{"z_dim": 64, "generator_activation": "silu", "generator_blocks_per_level": 1, "discriminator_stem": "deep", "discriminator_avg_pool_shortcut": true, "adamw_lr_other_params": 0.0003, "adamw_weight_decay_other_params": 0}
Rows from block 2 of the discriminator, named by matrix and row number. Rows with one number belong to one channel. Each number is 128 + 24 x the weight over the matrix's rms, rounded and kept within 0 to 255. All counts start at 0. Numbers have three digits each.
# convs0: first 3x3 conv (discriminator.blocks.2.convs.0.weight, 80x80x3x3, standardized in use), inputs 16-31, a 3x3 kernel for each
# convs1: second 3x3 conv (discriminator.blocks.2.convs.1.weight, 80x80x3x3, standardized in use, transposed), outputs 16-31, a 3x3 kernel for each
convs0.2:099142121118139114096131126128093131107107120123099141120143127120111108082110129129125122121191124099125107109117120111142095144131143138134138135180108094154168143118127105142136140142189144106131109159144150189117129100148103141106143091100153163082144107155121150130129119122137125069162122114136122095133148098105109119111122129173150173145118109123118126103150197132105107133124122122129146124107152140169141126127137129143137
convs1.2:153087147152131106132108111128113111089182055159131092191138155147140141133098091107121139124129162143162095119124095121147202160126139126165158086151149103127189110145106137116134086098140114142135163078130103173102148122118139190135113121152120133096120115144146111135131113078155095087137100121144110168099128120135123109162100088148142115128155119114176149169099077136114140135121105081168113166135114092111120105148101122153132
convs0.3:118112127134191125163150147147134142150158114122134179131131101135125163109132135175138108105109109141135074130119125146115109123123149136102102106118138139114113117109136116119130144137114133147113096155155144137124157164136104150106170103149090168104120170135123133129097135113123184144114171074131138143113105074112090103106088098160140154150098136148145129120113140131141107163160119193111112106119116155114114102058104111126123
convs1.3:103115134120091120121105111136098086157119106154097124125106130107101136108199137159102083099126102132083106115112112139158120160152117107130122169112109100108113086157116161144130113140157142145178093130098113141149108150126111143109119153093144095123142152134118105152118122136130098144151118120140133144080135103119118113152102094114138141111086153159125125113129118148077120125142144147137104132149134115102152164126107148090191
convs0.4:105116161117144146113135114151132164105115113129162113135143139142119151118140151123153129154109145107087102125138141153119105160104106171090132151109145112097143127152128164133088171123191132140095124164156143089149127125153164117129116128095101144117141148190150140103144147096115166128079133170118110160122196105143161155155104169095117146129134129126138112159125061122120146094112104085147148104109089118103127138126134128138129
convs1.4:138140071174120152123139109147134149099160131128158120143126169105120146107135112142092143147142138107122134149096158160088119100081147074148124136117087126116117150121150082142127162132078144079130122101156158125118129153162151117146160167138168162141078192119155100148155191115149144099178125123165127134141136178141126107113104128105173138121134136131121125094124137110144147073098136117138148152120148135128115151099120096141081
convs0.5:127132137108121109114111128156191136120139127119164123174123109127132145150118147152152107129100124141133113110117118152115118132084130133180105116141146160155129158115114105141102110112113096126134112154167079146132126112121125121135136170136125105113155104104155133110146158165124140089120109135124099132158109136158126075112169104148145101115130176136112117116098162114121135119136143150197137119126116105148134101121114143167125
convs1.5:089142163105143122163092116145143121184116148068147148172162170138145123149148135112143115131070106142108148085146132147132110123120125110129105158127143119082110091086144169111126152153133111169105077157156123133114072094134139115147105073106116139091149121154133116132134130110110124114098085094190094101131097129113141108119101120118097100088145118161118102087142123174106147151125127183110145122103145174098159159148134111131123
convs0.6:132150108134191089106131141158131051165119154132098112098138167073123119143134142102101122104125167090092151137133143151102110093123129110119110127123092110098148143135116128146105154133139149145110120088108127154124134133130151124120083088116140115092126129142134147148088106105132147076144137090154133131143108139140142098109095126140190144094163137123135150153113125148136099128118168101079177172135154135130104163091163123140142
convs1.6:136149108086135132138130132152084146161131102126164140092101148115128108115159093117166098127151131122101118117150133121128119137142131144135166138158084107173109143113132139143145100169125125136107116145139100143118151145101095130132118143148144133078104139151124151127104135108153090150132122114141096103129189107147123119117123145144066082176143141130163100100121167103150124133099098147178124147119118122102104110076130099111083
convs0.7:142117148143110121124142109131141154094122117104088157136095115117117135115122147156137152132149089113160138180127155167155095119118140140106135137132152140158143125133109176136113111133127156083136150101117171151125147137145154138146158134165114108095125102154116118123151152169111130135096143102135142117158138173152115151121114159145107129111137137129111116106145131083101112104104112117128107124109131154097143134136089145149143
convs1.7:125149157140139150136138124098143122171084121136124090128097139136094154122161143099122135140092112139138101137140125142143152160114126095139132105111119129118134099137125145092076111161153125093072115114143140122123121124128105120144153137122155061115132133164141106113127108138124112136145108131143138124125111146167099173123139134138092142087150135089113133107116116154131174113135132131095126138123149137119112124143144152137146
convs0.8:146102112149114059099128119099139115109120162118131145139149095119124138177146143154101103142107105120101116146132144091149105131109124143118161137132086131138126100104153164059136135135126122135121096158073165118135147147143130138125157127112101137122150185113106138119117119111145152138159130100086168112130106107141159143133151121128145126133144096105097113124136083147150109126119084154128112095126133124153104112105104158119113
convs1.8:140103105076151137111133143080157095108134101135159139174114121141101110129171080100117142131142160143178113107144154115132120131101063085145118096127151154117136159121119109140115126130116132123081150142091116087117136147076138125094106126110120147076121088161128112113165095110103110123128110118149085142162145123132128146181100118141130152134139101104130099137159096126072122125114095157112126105157113169152126087168132110114125
convs0.9:109100194140126113124164125087109173119130130179077116093123144124141142161155113127124050148143131150114133101137122139147109096123094141139113111163145128117098141114121100105123086150144122125087137111132139126165138120136120118096184142182127134145105150129102120178105137102147158137118104118118121145143159122146106093104128101119080133179110123137154131125126155129163155157113122144136119124111138116112115134130136124120112
convs1.9:120119104167158113105096124090142118157097094125134125143141125138148148148118149107128137094143119117100139138130164070097142165111122132127132132132128136129133106101197149141139191154136128121136131153145121105128133133162131107146122099101109130127101106097130137156121103128085108129100133121191126174100114146084120125122124115157149129118122123136098130102165118123167104147120168101093126102166101095131096143162103135132100
convs0.10:119169139150087149138132142144118130114128156133127102114068164106146119136169113059159136145143150113087111134140168127147107125045151103094107132111133125113099147108153144121118142165137142137142134150144106109140091084132129146104089142115113142136106113148179143164120091146139136110118160106152157132146111107116115141141167119165172137132119122129098131100163145166101111170114151163122081180138112113137131110074145134096138
convs1.10:082078118144113145164121129107105183110136153120149102122112104146128109145117086121191153171148109126119125100099104147107133132101146166144129118130179116153145133143140118131170144161108116124149121112102116117108139145172145143111116136157116130113117127141086163099149115144127130097122126117157137174184162121167124137125151114155156161097116123145140071157113087157163081097125162103113154119119144133136111109118095087133122
convs0.11:123145160109118157122096120135109125095120159100097147107201106117178105185178145144156101148129197148111121164082130121123159138149123102186099142074161133142108124178108113127156137113150103156111151115145138154149155144075161109101162151134158101146157133138147107113151178158170087135093160135162148146129129146102129074120117120150154146162112118112134130111184090149107108132145123150115127153126139152105138114114099149163102
convs1.11:135118128145118101127091096091136123160085162181096123122093112166120170116127091145154150128161127123170137143134113163078096127106138103146153164109128125095146141123133131176132130159119112115171080128140122119117121173138132148156142169099144096137087106117118167118118142145133168122150143102080093156129116111134135121139129128161106143174105158115101133130116110156128140145114127135104102124113080107144126098150140086092102
convs0.12:128143145127087110127104155187087105122180119135138143117116141154113112099161138090141114148103145145099121119112148108087137154159143103124138116141107130145105137160202124130152102129156171139135137085108147165142144154157188079115089140087118119156123159135167114089154130155137112108118119095120104144106155124106113157135170168137125146135137140125121124128083174102140121118102140116140101117137114167156133128146123124094122
convs1.12:123143146101125122165109125125137153098143159147089108095156081094113160169082146095143138170158103134151145122104115126117167121145108101140112135140152138134132096149115150159153135111128137151108148142105146142105095143122121121080134145063161108158061102125144090146148125136123163143146176114101079095133090118123115139154136125090164126113151138149139152152090088138096108145126143114118162132090134070160134144123143131128150
convs0.13:185128128147099107139085137131110159054117111137177129108093125145149109163114106131173147136104166115113115089103091122126117153124139106098082111107186151136125117091095147139140103121141108112125074190099159131117122140098123154087185081141108109132117136105129129120130158165090145120106113162116106126139152145127145099112173166128108127146107138131167098112126127122133095129180153178167114165127108122151188138131174127126162
convs1.13:144157142160158113104118131123112093108135155092124100140085159122128168105153110151092133119160126130166088142143097142138138090100137134123110123163115128117171107116089149072156146137142127129076157144129132162115115116146120126097170115157111140132120139163167168208106146119084124135114121156127121136121138150090093124123164166153136166099092078128166108140113079125129122127079068094116145159130115148122106137079103125141140
convs0.14:110146160120122130132128124132137158115141137163081157140106110147123101138157133159157084129142084194118128135143185095155157149165080078139144135122147132097113130131089106126142128138121122130177133141121149137113137133099124139135122158109124158159109155124147178088094139124140161121120139105115124159125123097101112117101168112134126116144086125113138107134160123128117096115134172137149131129091126149122101163138130115116166
convs1.14:096099159158097144142120166122138097132129129127122105097109113097140140110134095151132143120110146130154111128119083125124105105145143122140116164155125126089127146089139117144093162124097106149138149133151128115124127163150132167153127176107109108128114117110144102123137116175136147136107147155172111146137142123147109120134113175122105158125125155120125189108128123142128085153076179175156131127181133153169135120118126120143128
convs0.15:105149112146124099127138129109076081131117104143117157116133118127178153143128133142106139127151140143112127121082121144162110089219143118117133106117133120164121105130125121160104141111146134125131115145117115143108113160136134167134110132082115182075144139114120146136066163117120174098120123113134161102139079132157115086122129120109105165124134128136163123064140092145066084089130101138136125164175169091144137114144123099118107
convs1.15:112099150095129155124087130086105108148145109140147168124131139153126060104152100086149126120089122109097136103096149151171107131129119167088172144143136132169131162104124119107139121114061139143106119107120112090123126159138139164132158097175085149083194147108132093154108182090112100138141141198152134115102143145109124184089120143151129092106141149114147121105115089139073179146139131112157200117155105122144121129120159114198125
convs0.16:105118096122118152116113166183140114126141139109111160081144110157113117098087107141070122127123125111108159169140159117123123145118122152125134121122116101085139176169132183126131122124113105140151134099117152130125107141107140070164110134134106170142150158132117117089124132152133161097080117133126158099115126173129123156141132112109135149126116128138125143162134156116092081123119093135092145156162127126112108146111124160149166
convs1.16:125185124089147175150136162121112105111131131135140089168112120129148144119101168133131111145138130099105144147150106129110182157104104134156151104117134184076159162116095164120156137132116126089113151148134125143105100122155158099116159146085154087130110132157152150150153127137169141148150126138133169106110100138141139107112126134164116122144133130119123102108107117073157127087151128096097160132100087150134111140159143117140109
convs0.17:117134137107167148119153089123140133133115099136208084153107129101172121097129161175126106136121171116089152132111147109095181100145130166143104154121084153139112156097167100134113145138127101122082130132154157126155142080109163126114111131156089109131191105081131124103157160118100153121125135144128192103124159137145146153112083170109155126095148143102128148109100100144120121123157114140140138112116147136140112143138108143147171
convs1.17:165123104097137158091158128129096164129141078096142138136082166140165147126125087136128133128137161122068129130097110165156028132109128099120144142116123127131130119130170134111086139159131135149105115123154160127147100186161126131083160115110139132126158110115153092143164105087173138127167110150119073108127173116136117124142081146109127113126159113148113122124157148129095165105163094159172105122147100150113188121115168140116085
convs0.18:113137135126127121128158142144129115162093160129108077106128105109090131146147105149138098123148111112126170131159114137086141142151086120114149142171112120154131107149136097118115128157158148109085105104112174099146146170112087096103118120174115110132107109150124129082157114132142167119115114118086165146102133120120151149118165103112116125105151112115124112100120097118131110074124143112114184133119141140145121114146155184163136
convs1.18:169143145145150122128122150157122103134127106152148135162087116164113156112166114089187140110106097138116159167072113105119141134113160154115126130145137101111115151074148116138107187140120129126181125125139094108136119117137151120104109090067124085114103187133200131148117113137126110100095155093151121164139129120130083155148130140124112146127134120153121131115116123140122163149164143136082084106149151133132142123117153120134134
convs0.19:170097136150100104128145149106115110150115126134108115143114121118079148092152142159105114093127168151132086109135141175133087130109108124117134120123091135137102159159097208121155150152097166117142134182074114140137132148114122123120152120130164115131099128120103155140144135132126094113140108093071164132159120145116125158105091138121133132140139146131133135096094104142156115106072128136125097134148142105154105141129127118119141
convs1.19:084140132098117162158130092104117146161121109133112133146146116123112130139116118111160138084147162127173108123113124161119120154121169126160103173118051091116145173148086105079120109116124131133125143100108134107105149124111138142156088151157119155124134143162107136132157142146124130140133152102112085124107092127129120099129137172185138136104128128137118112154106141109167158131134137135133139122105088098129104139087125105081112
convs0.20:167080135131110134108169074121143182121101105169132118084118151150115062090181128119132119136154110123092159099121127103089166125111115157140113139127109129127146136156126097112150119159136124082151120124138118138121135130121114105113110134149121117079161103110131142112141142131141129135126124165166148130104104110136147165133120177094128119136118120110102142105120132149107116104114099155111101098174118156143112103110097130139125
convs1.20:127172141132123140113128078119147111164120131152157138134119135157154121151082110106111134109105104155128090146076135082121094094124155123133081166121112131143124138145122137140138137101116188124076106154152137154153146129113113142189146170094148155097142087123147127135110150157108079048151115110109203100103128154147034119130131149152118089124145129176105202186119123136123146164127120081134071103115106121160151149102131117113115
convs0.21:164155151140121130150135158106124172108091135122178107137139128118153118119112158098100110119156144091119091137127110073136164140103121092137124112091113164105171125090129135142148126125141142146162153130136155130125132101097154137126118116146125142154104143166103146139142113115152064078135142145155153165135158193114117164118131101117115120127145134109082114110100143167114114137109113092096155146143127158130158161116159136069103
convs1.21:152107085116146137098173120148132139149170152114115134128118160141132130136123140111101151154191139134117148140106127175165114087105148125100139108146162115086141128095166153101096100132102148094142133137105133122115150130091147124143131127122134154184085131114104146096156146140133149113098089108137113123130109069133123117128086101121095106175101106133142091162076167124161163156113126139091129155119093127146181111108116104138143
convs0.22:152103147100140135127098092189115162141192150123139120128098094119107170106135143174168124107149144138141111100138136095109119164165161100137119098121095136143151121165156091127118157137104084129164143139163136164119138126146125143160155122162156108160159158124122096148137132114121165119173130089043127120120127128133129149159141139115137109143136113149107100134129122135130125136121147155112146140138166090085110176133107111140144
convs1.22:124118150130167106154155129131126154108149129137141140138148131133160156167120158156119123135163107109128133111131134153115141140120124146109135123179086172137165146111113167130136090117136161099154127117103093135153104101098153145126097110124100178127087108139119145133140148149136151110152146108148111135130139120117131099132157134092132113140113118134129115137144173125104111104089136108150147099115164089118142120170143116103121
convs0.23:100159112091132144102180128128155100075104124119093106150165104102121169084157121119140119129122143146126156132136104155136136080146108099158142123094095119085148132111090095164141150149171139112141142157157173130119129108168122108105111087138125146129119150126149092118156105180093137095159124108131116132102148119179145114071149109111133139149107131119114089080150127143101134143166118100147111118149124132143101134120163157152119
convs1.23:117115111123164143139118140143125140117099110128119112127145156132095149150102121120123120124146116093096128135133103145167099130117137133134085133135134145064139133104155155143139113160173165119155107139122140158132136149153144138114143129106151105133085172170136177145150123137094111151109122126141136124124150132137161108087149140145124141142131126105120125102117094129109147113150151144110144145085142147153139148122107146153172
convs0.24:119137129151151171108153158150088131135134147093165132102134119128128141159139181116119139145098160130149167144142162121140146120096134130081103122133168126157099121157123123119146123104125107149096079114114118150109093106119118149129170184142125107147131216125124144090108114087114126120141169092151106119098097085149157104128127157133118103107165137127180107106129100123099130158121087123123138117131109116127101129142137108099089
convs1.24:156157102141118159112138139141142095127138124148127126141114123154136132142188096112079112136151114130142130123145143104107121146134079137138144118149145176131124101122127115169127148162133123130128127105150114115151135121148171112126146142104115092130080123124126123104142145123145156153153142121143067105147161143072133147153105107115142169129120120164151149154129147099158130066128090160118141139126132128143133122131108151104128
convs0.25:119155152112095113102182140121092104107083112162120127102094105095105088125110108157102113121121104099145125154143140111074122121151142126117161133125129109083101162090078181146157154100153130123147149105127159143148126130128121181124112125137148148155078114090123130102102112181154133080114131155128130112122152154132109135125129128122151149094139126173161117158126133127142105154152098132175103152105146147141110172142121119076137
convs1.25:125096178087129143112149147153116124141142156106137153124188120124146157119128091160135139149134130084119126158133099122139105134076176158135175098123150120131105132134091176119135136153137105140104108160136139146156130094156117148146143136135169150116118130140112148102113099124105115132131125133100138168167157095132167115103136144125139138138099163143096119085149102142121154101132083117123167116110123148154130162082113115098121
convs0.26:135151149147143133123155175097115103108147141134127120124196126086154187146118147111113147124121126110129140154134116175146169121105119098104122121183113097165164106130156143185105106101135137100153133149122129158104175166109107135108110142133134100105141139098086117123077139147138109132099160082177126153132125103139150107145179120102111134111093135152107115097124113147165110125156105133126119095147111150103081145109083132131120
convs1.26:111123156150132101137105115147104123134127180139153156127148115105126138097123120162152126125096157100120102138138145116144086131129135138116102129112139109158115154140093106111123116110112113169045125101091143123123128110121130129122145118125123125147145143141150137128147104148120128130135131149174111137125118110093122142144117121127115153161140148159127134142100178149116144156106098131137147129099122145110120132140130164112122
convs0.27:158125104153070130134122133121106139137135126157158124175167117135125091105092124145161111150150066143133169152110092106156114117108133134122106113111113179091125114126100134139148123108135115130122087126113089131161101137092129088133176148104123113092104135155120155120181153142124139090159116155150152084119129123095136119166111123139148136147150114121145184142144151095120131134124084106073160135173131125130146121112101136133176
convs1.27:138138119113101154150189135134133079132126114141126123161129124145159138110119151097131126160147119178135141109138149106136133083085150163120141121103099078106134179114093147059125147143145112129187136095123145106117169119083122143157149120155117093112124099125135089099137144086190135152069138181122086091151147131108079109152091087153131123131140143137138141107098145113127100156109089107147121144117134128071147124118185104112097
convs0.28:147119083066130141120149121124129134121142105084136155122116107104129114122103140152130099091106142112139098151130095157151111167156155082168098134167146172108146122150145130098106121142146143167129164102127139155138144096119100135145166135112112211124144132123126118122119148115154098136117169088142114169129166117125099160138153135164097128114128123143130104112092118144091100172108101092146123120110104061143141137135134112144106
convs1.28:116101113174131099153150158089115124110120127144153134150136140135168110093135128128111110134105159148107140117164094130103162143091121177135136123108130136132164093152142136094151131130106131166130150148153095128141088150103146121132150142124143127148147098125117086107092130135133111116131152096106171111098170221087163078107147135140153129121141141138150140144125155121118111118129154146145095139140121142134131131135122132133166
convs0.29:156113162149146130137124183177120163119114109107110091098144082113132142124128133138126141123104126139147122141146112133131153164130132138115174128168150131123144071123136141135099091105134099142113136122119153145121099135146110139105173079164113105122112156140082109092104099135135107139128095130120093158184134076138138114145144125131137112132116101128106146108123144123127140148190115115130127144136113124110099190124167120133081
convs1.29:096101075148186074130155129173133138115097127138223120104090119101116136156105110074149153146153079138095119163156111129149134087097151115132102144165115081150171142095140109123170124102091130117129144079155141153158116105126073155113104083137175132133155127142153109153136163118135131114133120117123153085132130104117160093140161117100168136157140103144153113143167132131127094125103139112196145077122186117117092136182131129155185
convs0.30:146132108112137166113158153087115064087117121141156093135117127141118145092180198109107180119183158093141128125173186116133156122124112153153111114130168150149107141118155107156152134159130111096092140098145125096130167151116151098152112165124138115124106145131148141157096149137122140115143138100125111133162130137111095139135120142147156153136168143137137085166113080087167100107110118149112100110139102077126149114124154126159117
convs1.30:153140140127136093092146132102111122093153140114110104111134126139147170112165141126126126123135152135109120140090118095177145147114105116166125149147112130138093154087102144160150163129123137134129161155166114111104145129123142133094099146133112129109120120141152112135121175158136145145136144085098144114111149134133149110101153150136158137133130121135178111161104123126161133146133139125065124119138111133145156115170099122113173
convs0.31:132117163141128088144154154109110096140150136148136133145135159107124132120101162137112120127094096106124125105120101077082118147114102164126175135136127160114134136113118092117136109093141116115174135132115129137169115103118118143127146108121118112126118152139117165108122120157140151109079105163153127067114143115106123143120129124118138102116123124134119156141130076139136133108098068153101111127120099135076107158105116113120082
convs1.31:146146147127132155102155085135156105127161140153112191099159125100088134153085113111135149151153143161128156164140103137114124100091137131152100174188142101118104093156083129149147128124092105137114112139185109126139133096163147112122104113114141121096108096145105160113148133090129116071101098120095137137110118123156098119139135168127158121116104128184150099134105121132123130110130157108111173094119131137141048127128112151158149
convs0.32:123126119142174128113106119094165126097096105105110088111153112135127170139094126111157121127155118156114148126143132127168163124098117167100141112139153098122136116109166134135137120119119159139112101106113114115091115087112138152125104107113152155168153181166135145078155131132144137118151118123100097066171153125108139138108120141114110116116180167115108155073103087093128166134127104198131126129131128117087118112094132144178085
convs1.32:072148126171159138091084137167117071138055145098120104122182110122130094114073137120148141149123121146116148076171150143139148132132138137101124113120140106143159097118146119110092118119155130110097123096124147162131110128146120131142135127177157122146119142131073105087104108130143115117105120077110124149169115147119126176118121119181141154102142097126106095117180128137134150104136093133104120112090114115093111100093118148121128
convs0.33:099109128155152097145099109146150121115171128072096136137122171120093146129164167130146140127087136103124106085153073145129155142082111163096107126116133113081131103183117098169126087177160105144150140115143159133074146109123167099154131136113113111128133158089104125132115106115109117121095180183162085147090067156183105087195157088136154115110184154085154144124106169086141152185132119192130099141149171130123136122125183108125126
convs1.33:140128129107163104126109122093089136116111173154099158166066105112106122100142095137141086143198148142129142119170142108129123127163115099162138120113161119122124134125152114168095159127098138144173092099181120168168116122108145144149144154135095144123131128127120124098116143131132126133102127130087163100118155102145147079109129138142124091114162137119119106089152159088181091116147166132123156150131112118117141079137145106141155
convs0.34:162114097093110159107133079106104121121099099140145176117118148128193096131108139137100127146115109129172101117149153177135143123037095130150144150148133132146136084146127114144137087090066104114142097177137134070139131109146114096162172147136149155138137111127086140176173150107147161105168134139164119128140106131173126128079099109133152138096101089103106099089150127150141106132118127145147134170140150155125081120115136178158134
convs1.34:135152142095148174150107109112116098131101090147107118131110119146090091136128114143128086106139120137083157129145122093123113167113132125123162117120131156172143128155096128137111137134111104130141115082134126144130147134078130104122105113118118149172159124111135129155131096112164113173123139153118109166127153141115135128127143102143181092119120156121165117088113105115143112133141142124127124102114078118118146136115154146093126
convs0.35:166130098154130141107137115117104104144103113157143108144123164152145105123114165116153098135088110155088118140135099158109105145133097125144111107144174099132095118111168106168128169114097105115176178117143083141155114121107102132156144114091162103113156102179128119132149129172130147160108132095142100104135108167135132159146110124186161141119125076153135086132129168099098134177115136158091155103157171141086107131123123107103164
convs1.35:111084094063122155129118126148097144077133121113127168119108086152151125124123106112125152075158168126110128114130151153129111115076147143171112150136068103127121110100129122096134160177098109117153128136132113088092148079147131156103107119091124111191095096107116118175104111141102128156108105126147097122139080117090150116124151113127152123138096176149124069099130167152162100153088151129118176135163162082123138147146128093173114
convs0.36:077075137164124154136125127159129129103151133119127157132116149096167094160121116159142115136118162149056128122125100214152120137106112115130119126113125146107102112132112102141093089140126102122138138137150179135115127142129154108131088110091109100090159122131170138095094121108107180127165123139100120110151130121109140163122123164121132155161155130111133174098129117171108098183139122131174124119169130100122108148151086112100136
convs1.36:145133149106163117107133154113145099149129081124108183126166167141140153119121127131110133107121171129126120107095124129118121116142142125114101154123127099118135153186131140099127120126145162170129112136106121109108121099155121135160115144154101106135111126124166113117154089135090094144109107126124145120071146110109128163137156197140124050103141126153098106136152096117146118111123111093134134158141107144127156161108137110105129
convs0.37:093172159163163144122102130137080138148112135139136102121131122124131123150169150100103152079130161123081128113112115127137125086117116160130190099121087113141133141152114150136141146098132160108154141114152148127113122096110153141152126127127120140116141123102173083112140156172169113144081089128085091152100103158151145115193146170140132110110131115120157138074172114156091153146090097135134142128132095144110147158116153121125105
convs1.37:140153104157091106114187136185134159086108093099113128156142136097109132154128090103139119120161106106133087129115137139130122129155130145112131100163119076148103116124122104163141153170158169115126122133112138159131111096122143129136135076095113132112120145118117134123075102127170161099132143109136115166099156090149113109188153118101130162112151110141160167064113149105140137150138121101145085152101137150146153145126122123159139
convs0.38:093136166127105117131123134117090135143110192115133116164145120112158090115120092111135152082137130126105136120112129124100131106122106156146162117119109145048130100125123119128161143122080097146112159149154132150136125121102089112109148160075080116100149159149136150136078099111106124154120081143080146122147126100171111138124102120120189118123122125144109110118114118099157121166134117135143103128170129129149178101169123134109138
convs1.38:153075158123106143149085101127156188103108135125064115070127109151125132124120135105198129128081107131110122119154137171134139161122113158121155135160121137081103171150100147108149119159114135143141139107113145135158142190111144098180117122115107207123090127140169140113120185109116155129140113152145153140089118086113098145100151127113116153104121120092125102161138146128176128115141155136152141184080123096141122114148188156129143
convs0.39:093109158140111125125110129111124146098128071137163106142105129160091127110141117147121124138091131112171138111174171108125104141093136106118092141099097169154116159136102100144105175098097135125148116125110123076139166164101126112148152115073146103115106132084136176163132097092112146088107131104123124147126160139137144161113139166118147147135097135137168124138152178128098160142133156119116185127171152134173120134147139133136127
convs1.39:134161133105093131125136160124115108158121139097162149169124145152129117126123111114143150111138098130175128085181132117136112069170135129142044117136115118141143083150125173087118111131151126111117092114149131120154158152141106110090124096149151130120123140146142115135114097187129153107134120128136125107117167132165141135108111106080122104096097119124111132130119090136093132145064087140108108119127108120091092172116094158119133
convs0.40:120131121116137156096111122124112094106132085155100146132143130134142109127117173104151126154125155123151151087139142114140112145106127156110127108147149116138134112162149118149108153116124156154174114144117119149107114145122165167125164139092135154113142130131141092134139136118124096096123110127167136141172063118116093123093154120131126104124133121185129154088132116112129113130117137090104118109132127158131162162147132120144135
convs1.40:100100102124130107118118142177086145122141100155126129122092090147104106088145145145133139101150161118128123112105105156137181102155073127127151110115103090144107094114093170090099139116124127113113152146089095128140125152105117147164139134118151169121149162120136130120150148142174130131119142091108153106135112137160166087096176139161121099099122128170127144123123130122137183114109140129103135147165128110152127089096116149104143
convs0.41:136103122105124165141143137120112132091122107147155135117122162129105146103143108113118185104148141109076162090143108159119139147125130102112120138153099137149073123108132173146120169126115133148107132124086097088090152152103119108114178136158135130099179105161125100150133097104128096113146127126123204155129103154102138156130129098142090155103117093171153124111100090192085124134122128156110168124081159145133135123179104183140160
convs1.41:117145134130123136140120069114088125137147102140171084124138123119123142108126136106132094123135151101063099116125155133122127156113128111094081143158095133147153144196150166074097103111121153166082155134158101090116115105108132141110151130117133094122111112159125092133148155110144115170138141079158166130132080138132096089128100156142157086108103098134110163123113082090105138101073125116120118169134131102118122101128129088122086
convs0.42:172141098132122149116164129127093120071148113138135087174154162146139133124111109128133153130130098139113184117107159112132114145167113115118162113128118148123158126125097105091127113094168123141135140144120146137115137157130154139112046081083141177131120134117093081115126098132115128120135138139106082113097126121089174103100102110128127116135113143178114123138109108146097122138114119156128100156100123141178096118138155119124078
convs1.42:164117138138161097134087125155130149148141120152157113125123197108134098184115098104169122076090140121134153150121138119138116095111108103109098135125159148161110107129186116102166076103133120090100141138100120164115143100150135131164121185093145110138107109085077094140124157074127114118123131114129123150113115144146091090110139137149118149141110154130103162159116102097133122142096138117182115182128127068117153118108180151109111
convs0.43:119088160136106150123111150142159116156117146102100175122132130099181098104127139165106113129113101107098146105120151128158120099127112161149081121144115134108095123141158133106127150107170145116112140094124131112149097136136103116129122152101083140110119104096144069145154081154150128146145076106134072143109095159111131110095124117155112103135105133103159144155110198110104111097110093125129136137139105130136088141084142111139137
convs1.43:152140118136140069202123111166140164132117112127182101133116149121139149088149137142122076127109102131104130136134134103117122112127149128106199156158135126113132082145084109199131113143107091125113097135140164145093121106133120124152106137111113074157159160146109141141117094156118140106139136128148153097118108109109128129160151100125125146166127156090135161098108175184146120141150141164121141099086108160090148144092145108138144
convs0.44:181133146132164140093159124087111130106125142153112116163133124170152103121142117148087107140142102143110127098174140099100118140104142146155154116089131142124112092143140090093102154095119119133117102080118108132126081106132109143124157132128138123099153121133146172145110124154144106160092127109175123117115108170136125153144102094122083115164129124119132136166144115138189145128128145102124128144142105149099079123117166132068135
convs1.44:115193156082124153114097151110144125089140114139180146136179126137087109102120145141129114096143146096095120141138151122145168098093149124096114094148112149127131129149095114190123101115105126128120102139088141153118113109115116103097165137122152116116104086189153146151131092148124108138096123133083135108153151153143194147122147130109125147149147129161115143120120160116119113152109074130176152069115110092137140084104112200075142
convs0.45:158138139155129123130091109183109151153123123106132098166143143126128108151112123136170099104143120153121105181151144149096112153100148094101114111145135107129116160158120136147129131082108134121142143100142178126174148122099128117166119151175125157138098139112156158154153095128134115122085124126146153130145139141140112134140121155155121136100130126126107095137171141158174090111139094140149114074136149107098098180106149144155158
convs1.45:096149154099109121121133158090150110128136098078162136140085141135135126178110148112178120123147133136131123152101126121140139129114114173130136099114129112130092135166148116103124168092122123083108135123134139101170123120137120142154123171103128188099114130138089105125109115113133137089109115146113089117150106148147171128098129125075135140111131159142137097150121171125114137126133105130145105147133123127184081106112135125118082
convs0.46:109137145100171106095107105120135159154077160084135176125122124149171160064128117161147120100115106152102128122155144158097140147143147142117101136113158125139114112164126144107155119132111160141129146131101116121163148111116122117190137137090140138148128102144083139147148157090064126138140097137096134150106120092122145112133121094193124137123134115116155122087157100133113161120155140155086116143152118102141140119095116126124107
convs1.46:108102155084112121149119116106131099132161155147161110139100130111157141124110101120112102135133085146118131165117164139143103119109125133148150096127165139149167138115167140082094104152154111114128114126119129136128148129138097122101096164115128148140115144111086111128142092143125112157138126125136115151107122146090161127150123175137151163148130146173134130117120106110114103167165124158145099142115145138129127131136153121158120
convs0.47:117128150113111133127119103143136124135140149084133098177133110119151115110067146129131115120070132121143091122148104165115138140137137107135160142110125103142143106123192132129114113121141116110179156141123180080106143122097145067095128167126142116127121123105149144168122126125145116126085156116110132132119130120124120131128126121116123117116062125132152151111114133113135140112107116119143068107095185143132120097134143118106105
convs1.47:122137146101125139173125094136130125164147093124121153123131093101082109114096150106139109107127144146145144138109160113094093172128157138160135146162157116139108096114114125162143087117097125139153173140127146108117157114089138104155097156154142195082138126151148115122110132136182108136147129143130115089095143171120113076137102150088129123120167175123107101138110114153125134128154089124107159123094087094161140122116140106120103
convs0.48:121107069090137093144102152116142118147146101084130127129130141122158097107146117164124115165177153167118151144109141102120153133152111119115138130136113125163160141164134130122135126139161140132140105065145117185140143127111141171152115087131113161124139163127108116092105132110114142146071106180116168116127126125168110135063191121145122114140126139111125151106125111093138171139120113159093109115136146176115110139132147166107117
convs1.48:125158120111157132140128122134126118116132114124115134127132149117142157147147141103150155078120109153110094162108151119146116123148175141129094151120133101119158174130150152123085153143129127128105132110127128144122084156143097199129144128114147083119110101123115106144135121166117138128132104129117110119141120134134136124108132131115106113136112166147102096150126164140165091108081101126159079090106145154139093137131116138141102